config = dict(
    image_size=48,
    projector_hidden_layers=2,
    learning_rate=0.0025,
)
Rows from block 5 of a small self-supervised image encoder, named by matrix and row number. Rows with one number belong to one neuron. Each number is 128 + 24 x the weight over its row's rms, rounded and kept within 0 to 255. All counts start at 0.
After each neuron's rows are labels from the 100 images, of 14848, where the neuron reaches its largest size: "colour at peak" is the nearest of a few named colours to the mean colour under the peak; "strongest on" is what is common among them. Only what is clearly more common there than usual is listed. The data: photos with spoken descriptions (Open Images, Localized Narratives). In brackets: how many of the 100.
# gate: MLP gate (model.blocks.5.mlp.gate.weight, 512x192), inputs 128-191
# fc1: MLP up (model.blocks.5.mlp.fc1.weight, 512x192), inputs 128-191
# fc2: MLP down (model.blocks.5.mlp.fc2.weight, 192x512, transposed), outputs 128-191

gate.183 [107  85 113  88 141  80  89 172 143 172 102 167 113 153 133 157 119 104 153  85 131 110 116  97 151 128 121 167 128 128 147 165 138 134 110 128 128 117 128 135 122 128  92 128 128 176 128 165 139 184 105 134 129 140 128 129 113 132 128 157 152 128 128  97]
fc1.183 [112  95 128 151 141 151 125 115  84 128 105 164 128 128 126 141 134 131 138 128 155 137 132 128 122 146 125 128 104 142 128 122 128  90 125 128 179 129 128 143 128 128 128 148 108 128 142 131 163 107 152 150 128 120 156 147 107 128  95 128  72 105 121  94]
fc2.183 [128 135  82 122 131 127 103 170 196 161 183 128 128  90 125  78 125 109 123 151 125 127 136  99  87  95 128 140 154 134 167 154 128 118 108 131 146 137 159 128 149 102 100 128 128 183 116  91  99 158 116 148 131 103 123 124 128 111 176 143 128 136 120 172]
colour at peak: white (40); pink (32)
strongest on: text has "sky" (55)

gate.62 [111 128  94 158 135 118 148 124 114 170 158  95 128  97 177 145 124 103  78 162 100 122 128 153 130 128 115  80 118 141 128 169 152 118 180 128 128 128 168 104 121 169 128  98 128 151 106 135 108 114 104 149  76 134 119 103 128  56 120 123 116 128 122 128]
fc1.62 [140 145  62 166 153 128 101 124 121 181 117 123 155 128 128 136 112 121 133 123 128 175  89 107 166 163 157 147 128 128 139  84 100 165 143 128 128 128 128 178 128 154 116 120 133  90 156 135 140 133 128 135 168 128  69 136  99 162  66 128 128 145 140 127]
fc2.62 [179 135 128 128 111  79 128 128 128 108 113 128  81 216 174 128 117 117 126 134 129 160 128 151 142 125 128 154 128 128 114 123 174 148 151  72 128 115 144 128 128 128 142 112 149 103 180  97 171 147 121 128 132 151 102 128 125 142  99 149 128 102 156 119]
colour at peak: brown (64)
strongest on: text has "people" (48)

gate.327 [128 127 148 106 128 108 123 131 120 135 126  65 128 149 158 128 128 134 112 137 125  94 128 128  80 128 126 131 128 128 128 105 127 158 112 128  77 132 128 104 209 141 133 116 155 127 106 178 128 131 128 178 173 100 128 128 138 118 133 134 142 103 169 139]
fc1.327 [128 128 114  66 115 128 125 122 120 114 161 128 165 182 159 189 133 160 129 157 128  86 135 119 128 128 110 154 128 108 128 128  97 128 104 181 164 119 153  59 128 128 142 150 114  88 141  99 134 128 155 171 127  97 114 128 109 112 130 120 133 162 118 162]
fc2.327 [145 103 137 183 120 132 130 158  97 156  73 128 128 147 145 129 135 146  85 155 132 122 189  96  93 142  70  90 122 112  97 107 188 146 133 153 128 159 123 153 165 169 144  70 128 139 155 120 128  85 128 128 148 123 112 112 169 128 121 120 139 132 115  59]
colour at peak: white (39)
strongest on: text has "sky" (65); text has "trees" (60)

gate.131 [128 128 128 145 128 128 122 128 127 128 113 137 125 174 128 128 153 168  91 128  84 128 128 153 117 164 128 147 128  81 137  92 100 128 128 128 128 128 128 128 128 116 174 128 128 123  62 128 161 128 128  96 209 128 128 128 128 109 152 128 112 128 128 181]
fc1.131 [128 131 128 110 124 149 179 128 128 122 128 128 127  85 128 128 128 132 141 128 122 104 148 128 128 112 128 128 128 128 123 128 156 128 187 128 128 128 143 128  72 158 151 117  64 139 128 122 128 159 158 128 116  99 118 128  55 128  90 128 125 128 137 128]
fc2.131 [128 109 101 106 128 118 165 128 122 128 162 112 170 132 126 128 128 146  90 108 171 108 128 105 116 137 128 110 128 123 128 124 138 142 194 115 107 174 128 127 170 152 128 167 128 119 167 118 120 128 128 176 128 128 128 147 128 123 128 128 104  86 172 128]
colour at peak: grey (68)
strongest on: text has "sky" (71); text has "trees" (67); text has "buildings" (39); text has "plants" (29)

gate.284 [129 130 136 128 145 128 123 128 117 128 128 104 139 115  94 126 138 104  96 130 127 175 144 128 147 128 155 128 111 123 128 128 106 149 171 149  95 158 128 109 161  75 114 123 117 121 128 129 145 128  90 119 128 118 105 151  77 182 132 168 131 115 128 128]
fc1.284 [108 161 128 119 128  95  74 164 128 128 105 179  82 152 144 131 113 182 128 142 128  89  82 144 128 139 128 114  72 129 131 130 128 128 129 168 130 110 103 128  73 172 137 131 128 108 128 149 122 123 169 103 128 156 128 114 127  83 128 118 128 135 123 128]
fc2.284 [148 128 118 128 128 128 159 128 162  98 135 113 139 170 119  88 156 114  97  89 119 109  96 125 173 155 128 153 147 156 128 154 136 128 165 146 101 151  97  76 145 142 152  99 169 128 152 146 119 152 128 133 128 122 100 102 128 127 103 139 105 115 128 128]
colour at peak: blue (29); cyan (27)
strongest on: text has "sky" (80); text has "buildings" (27)

gate.99 [128  96 128 108 127 109 168 116 211 170 128 128 128 128  92 128  90 111 128 145 142  94 158 116 152  77 128 128 128 128 128 152 149 132 128 147 128 131 131 118 128 115  78 128 104 128 128 141 128 128 112 128 138 128 109 112 149 128 128 128 128 155  77 128]
fc1.99 [ 84 149 128 130  77  60 115 128 128 199 130 163 128 128 128 128 117 128 179 128 128 111 128 128 128 158 137 122 118 128 168 127 128 128 140 180  97 136 145 161 128 110 122 128  86 128 128 143  85 128 128 167 115 167 128 128 177 147 175 178 138 114 111 138]
fc2.99 [118 181 105 128 128 128 122 124  88 124 126 142 157 146 110 160 128 147 124 103 128 163 139 128  79  99  78 108  89 117 128 114 160 141 111  84 160  85 139 128 118 131 128 159 135 128 128 109 185  69 128 128 126 145 128 128 128 124 128 142 130 129 155 140]
colour at peak: white (59)
strongest on: text has "sky" (82); text has "trees" (59); text has "clouds" (29)

gate.94 [161 128 106 108 128 139 100 136 128 162 128 106 155 114  73 152 113 152 128 128 149 160 149 128 155 132 149 120 128 128 150 128 142 128  85 128 158 108  98  91 128  90 131 128 128  86 118 117  96 112 148 177 159 122 180  77  87 160 113 169 142 174 130 151]
fc1.94 [128 128 170 128 128 105 125 149 148 122 128 110 135 128 176 172  82 113 128 128 128  96 128 134 117 169 126  83 130 125  94 100 128 115 128 128 175 123 128 117 128 107 102 107 141 155 128 107 128 128 101 130 128 128 102 134 128 104 123 123 128 138 128 128]
fc2.94 [132 137 154  99 135 116  97  77 103  86 128 128  91 149 139 114 128  64 127 168 128 114 108 151 106 126 117 131 125 132 108 115 158 128  99 170 128  81 116 113 139 128 201  93 146 128 105 128 111 130 140 125 114 108 136 128 158 129 127 126 147 116 102 128]
colour at peak: brown (60)
strongest on: text has "wall" (45)

gate.345 [103 109 108 141 103 111 128 128 162  88 128 153 128 128 121 130 189 106  76 124 128 112 167 128 128 128 128 117  68  90 138 141 128 128 123  93 128 128 132 155 147 111 146 112 128 135 128  99 116 118 128 128 128 142 136 119  84 136 128 163  89 128 107 128]
fc1.345 [128 119 128 106 179 140 104 127  59 139 116 128  52 214  79 108 116 139 123 128 131 173 144 149 128 143 149 128 128 142 128 132 128 163 146 167 128 159 107 147 128 128 139 137 170  47  61 128 109 146 128 116 101 181 128 157  72 133 110 128 128 127 128 128]
fc2.345 [107 128  96 104 110 135 131 133 128 119 132 181 131 121  77 160 145 123 144  93 147 128  84  98  97 128 128 128 116 128  81 100 111 128 160 134 166 128 136 136 128 117 135 182  95 162 128 128 157 105 121 128 163  76 129 162 128 188 128 146 128 106 137 120]
colour at peak: grey (62)
strongest on: text has "people" (46)

gate.90 [ 95 104 169  98 158 128 128 128 113 126 137  96  54 120 166 128 110 128 128 128 110 128 128 130 128 128 103 128 125 125 128 128 166 128 117 113 189 128 135 137 110 106 128 162  88 137 128 185 128 137 128 126 128 131 111 169 128 177 174 128 179 128 134 128]
fc1.90 [140 128 113 157  87 154 128 128 128  96 143 146 156 135 133 116 157 128 128 128 120 128  82 159 111 128 128 128 106 153 128 145 119 128  64  99 128 107 107 128 128 110 125 156 128  73 170 128 128 160 128 124 128 128 128 128 128  38  98 130 128 176 109 104]
fc2.90 [128 118 144 128 128  59 123 120 106 138 128 128 157  84 139 128 128 186 128 147 164 128 128 128 104 128 141 100 108 128 133 157 103 128 142 128 130 128  69 128 163 101 123 128 160 140 111  90 128 133 128  63 128 189 149 136 128 128 121 128 102 104 122 173]
colour at peak: white (39); pink (27)
strongest on: text has "sky" (52)

gate.498 [128 146  96 103 101 128 141 151 134 128 129 124 141 128 129 128 128  97 141 108 128 174 130 143 128 119 107  82 120 186 131 200 128 151 120 160 114 185 186  83 129 128 122 141 128 136 133 145 113 128 128 128 128 144 128 131  92 101 177 157 145 114  97 154]
fc1.498 [128 124 140 155 106 140 139 124 132 128 128 128 193 131 117 122 130 125  79 128 100 154 128 124 123 118 114 122 128 150 163 108 104 163 125 112 160 128 128 105 104 147 128 128 139  96  72 107 118 105 100 145 128 153 110 136 116  80 126 128 128 139 128 131]
fc2.498 [106  67 132 128 135 144 128 128 128 134  80 134 140  78 109 149 110 141 134 101 138 171 128  81 164 128 120 118 127 166 159 119 128  85 128 139 147 130 128 161  98 142 128  93 142 146 121 128 127 124 128 140 160 126 168 110 102 161 128 119 115 148 128 128]
colour at peak: brown (76)
strongest on: text has "trees" (75); text has "sky" (56); text has "grass" (36); text has "plants" (32)

gate.251 [128  85 142 128 155 192  89 141 129 107  78 131 128 128 107 128 132 132 134 116 128 128  84 179  95 119 122 128 128 128 128 134 131  96 165 135 138 135  99  96 128 148 128 128 127 128  88 155 113 112 121 141 127 153 144 129 192 128 122  57 150  68  86 129]
fc1.251 [161 179 147 120 128  97 104 128 116 146 144 101 148 133 106 142 128 127  96 124 156 115 107 150 151 122 128  91 166 128  78 140 168  93 130  94 136 114 128 148 128 105 114 150 103 191 146 110 170  61 113 132 137  91 137 128 147 128 114 104  98 152 116 186]
fc2.251 [ 58 115 128 158 128 138 151 128 128 110 121 124 129 105 144 117 152  90 158 140 111 121  94  95  73 164 128 117 119 128 128 151 102 109 133 144 142 155 128 135 128 138 106 114 134 161 140 147 103 119 148 144 141 128 154 128  73 102 134  88 171 131 122 128]
colour at peak: brown (76)
strongest on: text has "people" (52); text has "sitting" (34); text has "group" (27)

gate.33 [136 139 138  98 108 137  99 105 158 128 138 121 129 131  97 123 126 128 128 163 137 128 123 121 101 130 128 128 128 128  84 117 179 153 128 128 161 128 180 128 135 128 156 106 140 133  59  72 136  81 150 109 128 119 145 111 128 115 128 128 128 100 153 118]
fc1.33 [117 117 128 132 151 128 128 157 128 107 128 163 182 116 101 128 146 137 105 128 116 114 128 165 104 128 113 128 150  97  94 103 171 114 141 128 128 116 132 115 105 114 154 123 118 144 128 120 128 128 128 110  95 194  93 121 128 128 108 108 128 146 123 128]
fc2.33 [ 95 128 142  78  89  97 112 162 120 124  92 154 128 150 128 170 102 142 127  85 113  95  71 158 111  96 151 134 128 135 114 128 128 137 154 164 117 123 128  70 128 142 122 161 153 144 148 128 120 113 182 141 128 149 151 187 114 111 120 142 109 146 159  88]
colour at peak: black (96)
strongest on: text has "dark" (28); text has "black" (28)

gate.82 [171 109 145 128  98 128 173 100 137 151 101 128 128 147 144  99 174 133 129 202 128 109 141 108 128 107 129 196 119 169 146 128 120  86 128 128 130 128 128 140 128 123 128 130 175 118 128 128 150 116  95 103  94 166 128  75 128 120 126 158 132 114 102 135]
fc1.82 [120  60  89 109 135 128 131 128 165  69 134 128 153 102 165 128 166 113 109 104 128 128 124 124 105 147 137 165 139 128 124 125  61 149 149 123  97  70 121 169 128 127 128 122  86 128 128  88 116 128 128 128 144 186 128 128 145  88 128  96 100  98 108 110]
fc2.82 [ 91 150 123  81 142 153  72  88 156 122  79 124 112 128  73 151 116 131 128 128 136 152 140 137 108 128 135 115 133 118 132 125 128 157  98 163  84 124 136 146 116 153  86 149 172 128  95  96 157 166 169 123 101 128 131 155 128 128 104 128 147 128 170 157]
colour at peak: pink (44)
strongest on: text has "standing" (52); text has "wearing" (30)

gate.314 [109 121 149  95 180 128 136 111 112 147 124 104 152 148 128 132 128 137 138 128 128 131 149 128 128 168 132 106 152 109 144 153 118  77 107 133  79 128 128 140 117 128 163 128 121 136 137 142 116 136  64  62  98 193 176 151 128  71 128 100  99  86 117 128]
fc1.314 [126 128  74 142 105 128 122 133 113  65 128 111 128 144 128 154 130 128 135 128 128 131 121 144 128 136 112 128 128 128 107 178 128 156 133 131 128 133 137 123 128 133 164 126 117  64 159 163 131 131 143 117 188  99 177 119 143 128  76 136 104 174 110 128]
fc2.314 [ 67 154 119 142 132 128 124 110 128 129 126 128 130 186 138 128 128 114 128 136  75 111 105 128 140 185 128 104 136 128 125 130 128 118 128 116 131 171 144 166 161 178 136 128 162 125 119 128 116  89 128 119 128 128 133 143 128 150 125 128 133 143 132 128]
colour at peak: white (40); pink (31)
strongest on: text has "sky" (71); text has "buildings" (32); text has "road" (25)

gate.344 [160 128 128 125 139 128 158 148 111 128 108 100 148 174 166 128 134 128 143 128 128  89 145 128 101 128 127 128 167 128  92 128 128  70 126 132  92  69 128 130 116 128 128 164 122 101 128 117 189 128 128 128 100 128  87  78 128 128 128 129 128  66 122 128]
fc1.344 [167 124 103 128 136 161 172 135 128 128 105 128 128 128 148 128 112 128 121 128 128 128 128 128 128 128 128 128 128 128  56 145 128  50 145 154 128  60 128 128  94 151 128 170 128 128 117 128 128  90 128 140 136  83 141 128 135 146  52  76 113 128 128 108]
fc2.344 [118 120 177 159 146 128 128 128 133 117 121 131 106 106 107 128 129  43 142 143 128 140 128 128 141 150 123 156 101 139 128 128  93 115 114 186 154 170  92  97 128 154 128 134  93 169 128 160  77 145 128 111 170  79 128 130  90 155 144 128 159 132 128 117]
colour at peak: grey (81)
strongest on: text has "people" (51); text has "sitting" (34)

gate.122 [133  79 176 128 128 128  76 140 104 128 114 138 128 142 116 128 150 144 128 128 136 128 128  90 128 110 128 150 128 128 120 132 171  73 128 128 172 128 128 128 128 128  98 128 116 128 188 128 128 128 139  97 144 128 128 157 128 128 128 175  85 128 128 128]
fc1.122 [128 163 128 105 150 128 128 128 102 145 128  85 164 107 128 128 128 209 128 128 128 128 125 128 128 185 135 128 128 124 138  82 119  73 128 147 128 152 190 112 179 147 128 134  91 116 128 131 212 128 113 128  95 128 128 128 100  99 128 105 128 113 128 136]
fc2.122 [128 128 159  93 102 100 161  89 138 128 128 128 128 113 128  91  72 128 102 128  88 112 128 128 128 172 130 128 152  77 163 118 154 128 128 128 128 173 128 128  88 128 131 149  61 128 147 128 128 135 131 128 156 129 135 141 128 127 134 100 128 121 128 109]
colour at peak: white (60)
strongest on: text has "sky" (53); text has "people" (44); text has "buildings" (31)

gate.378 [128 128 124 128 128 128 128 128 175 129 128 124 194 128 110 128 128  83  87 118 126 128 105 128  84 128 153 128 107 139 128 119 128 130 116 128 147 129 128 136 197 159 180 128  96 183 155  46 126 104  97 109 134 129 162 128 128 128 128 121 112 127 119 120]
fc1.378 [132 128 128 128 186 155 142 113  45 128 128 117  84 128 153 128 115  44 105 128 128 128 128  96 128 124 142 126 128 128 128 128 128 144 128 128 128  88 147 129 150 128 101 128 128 151 128 128 128 128 128  90 124 128 128 128 128 128 128 189 128 146 128 124]
fc2.378 [103 106 124 140 128 105 128 128 151 127 122 128 126 128 118  92 122 128  79 155 128 153 122  83  98 143 127 198  96 150  90 126 184 136 128 198 128 149 108 128 138 128 118 128 134 189 128  87 108 122 128 129 109 170 126 146 198 165  97 102  95  79 128 142]
colour at peak: grey (81)
strongest on: text has "trees" (63); text has "sky" (61)

gate.443 [128  86 128 140 157 128 131 116 128  85 130 128 107 128 183 128 128 128 128 131 155 154 128 113 128 128 128 110 128 128 128 128 154  97 113 112 106  72 139 128 199 124 143 128 128 128 151 166 173 138 129 174 128 128 133 128 128 128 128 128 179 101 112 120]
fc1.443 [128 128 135 128 128 128 177 128 129 128 116 111 117 149 156 187 128  63 137 128 147 128 171 125 130 128 142 146 151 128 136  67 142  98 130 128 173 128 128 109 191 128 128 147 128 124 128 161 128 128 162 153 153 129 113 128  71 128 105 118 128 101 116 131]
fc2.443 [128 128 160 118 102 128 128 120 149 165  99 164 122 128 128  55 136  84 128 128 128 128 156  97 128 128 156 128 183  87  82 128 128 153 128 185 163 128 140 135 145 148 123 128  98 128  88 128 128 119 128 119 128 128 128 128 169 128 128 128 128 131 122 128]
colour at peak: white (49); pink (25)
strongest on: text has "sky" (78); text has "trees" (71); text has "water" (27)

gate.169 [133 104 139 137 119  59 120 133 128 172 128 128 151 128 151 115 128 128  92 154 126 144 164  84 128 117 128  78 183 104 181 185 128 128 133 128 128 128 128 138  81 125 117 128 128 133 128 112 120 173 158 128 132 128  53 128 147 122 128 121  81 128 144 128]
fc1.169 [107 136 154 122 139 128 172 136 128  69 128 139 143 142 108  96 193 129 119  95 128 115 128 128 128 128 147 153 128 128 145 128 128 128 137 128 128 132 131 117 146 101 153 128 188 124 128 128 124 128  65 128 145 159 131 136 128 185 122 157 160  49 123  99]
fc2.169 [140 128 136 115 156 138 128 171 128 128 119 144 128 184 149 120 111 119 128 128 145 122 125 145 148 166 155 150 175 115 153 114 111 132 131 123  93  60  97 128 133  86 128 112 159 142 103 153 128 128 117 151 118 128 120 128 158 128 128 128  96 131  64 100]
colour at peak: black (36)
strongest on: text has "road" (36)

gate.3 [128 113 128 175 144 188  97 179 199 151 128 114 161 182 128 144 128  98 128 128 136 128 101 119 128 116 179 230 130 128 128 152 128 128  85 122  95 124 121 167 138 128 115 143 173 128  95 100 128 170 126 128  99 128 128 128 100 134 104 128 128 128 131 174]
fc1.3 [169 128 128 147 108 128 128 128 135 128 128 133 128 221 128 128 128 128  50 114 128 219 151 128 128 132 128 128 128 128 129 118 128 128  79 128 128 128  83 128 128 128  76 138 128 128 127 128 128  61 128 152 128 128 100 128 152 128 128 128 128 128 127 128]
fc2.3 [140 184 128 128 143 128 128 128 148 128 124 134 160 167 122 137  98 128 128 128 148 128 129 110 149 128 147 128 111  72 140 156 128 128 121  88 128 128 173 121 128 123 128  74 195 128 220 195  52 128 134 119  83 169 128  91 125 128 128 150 128 151 128 132]
colour at peak: black (53)
strongest on: text has "trees" (58)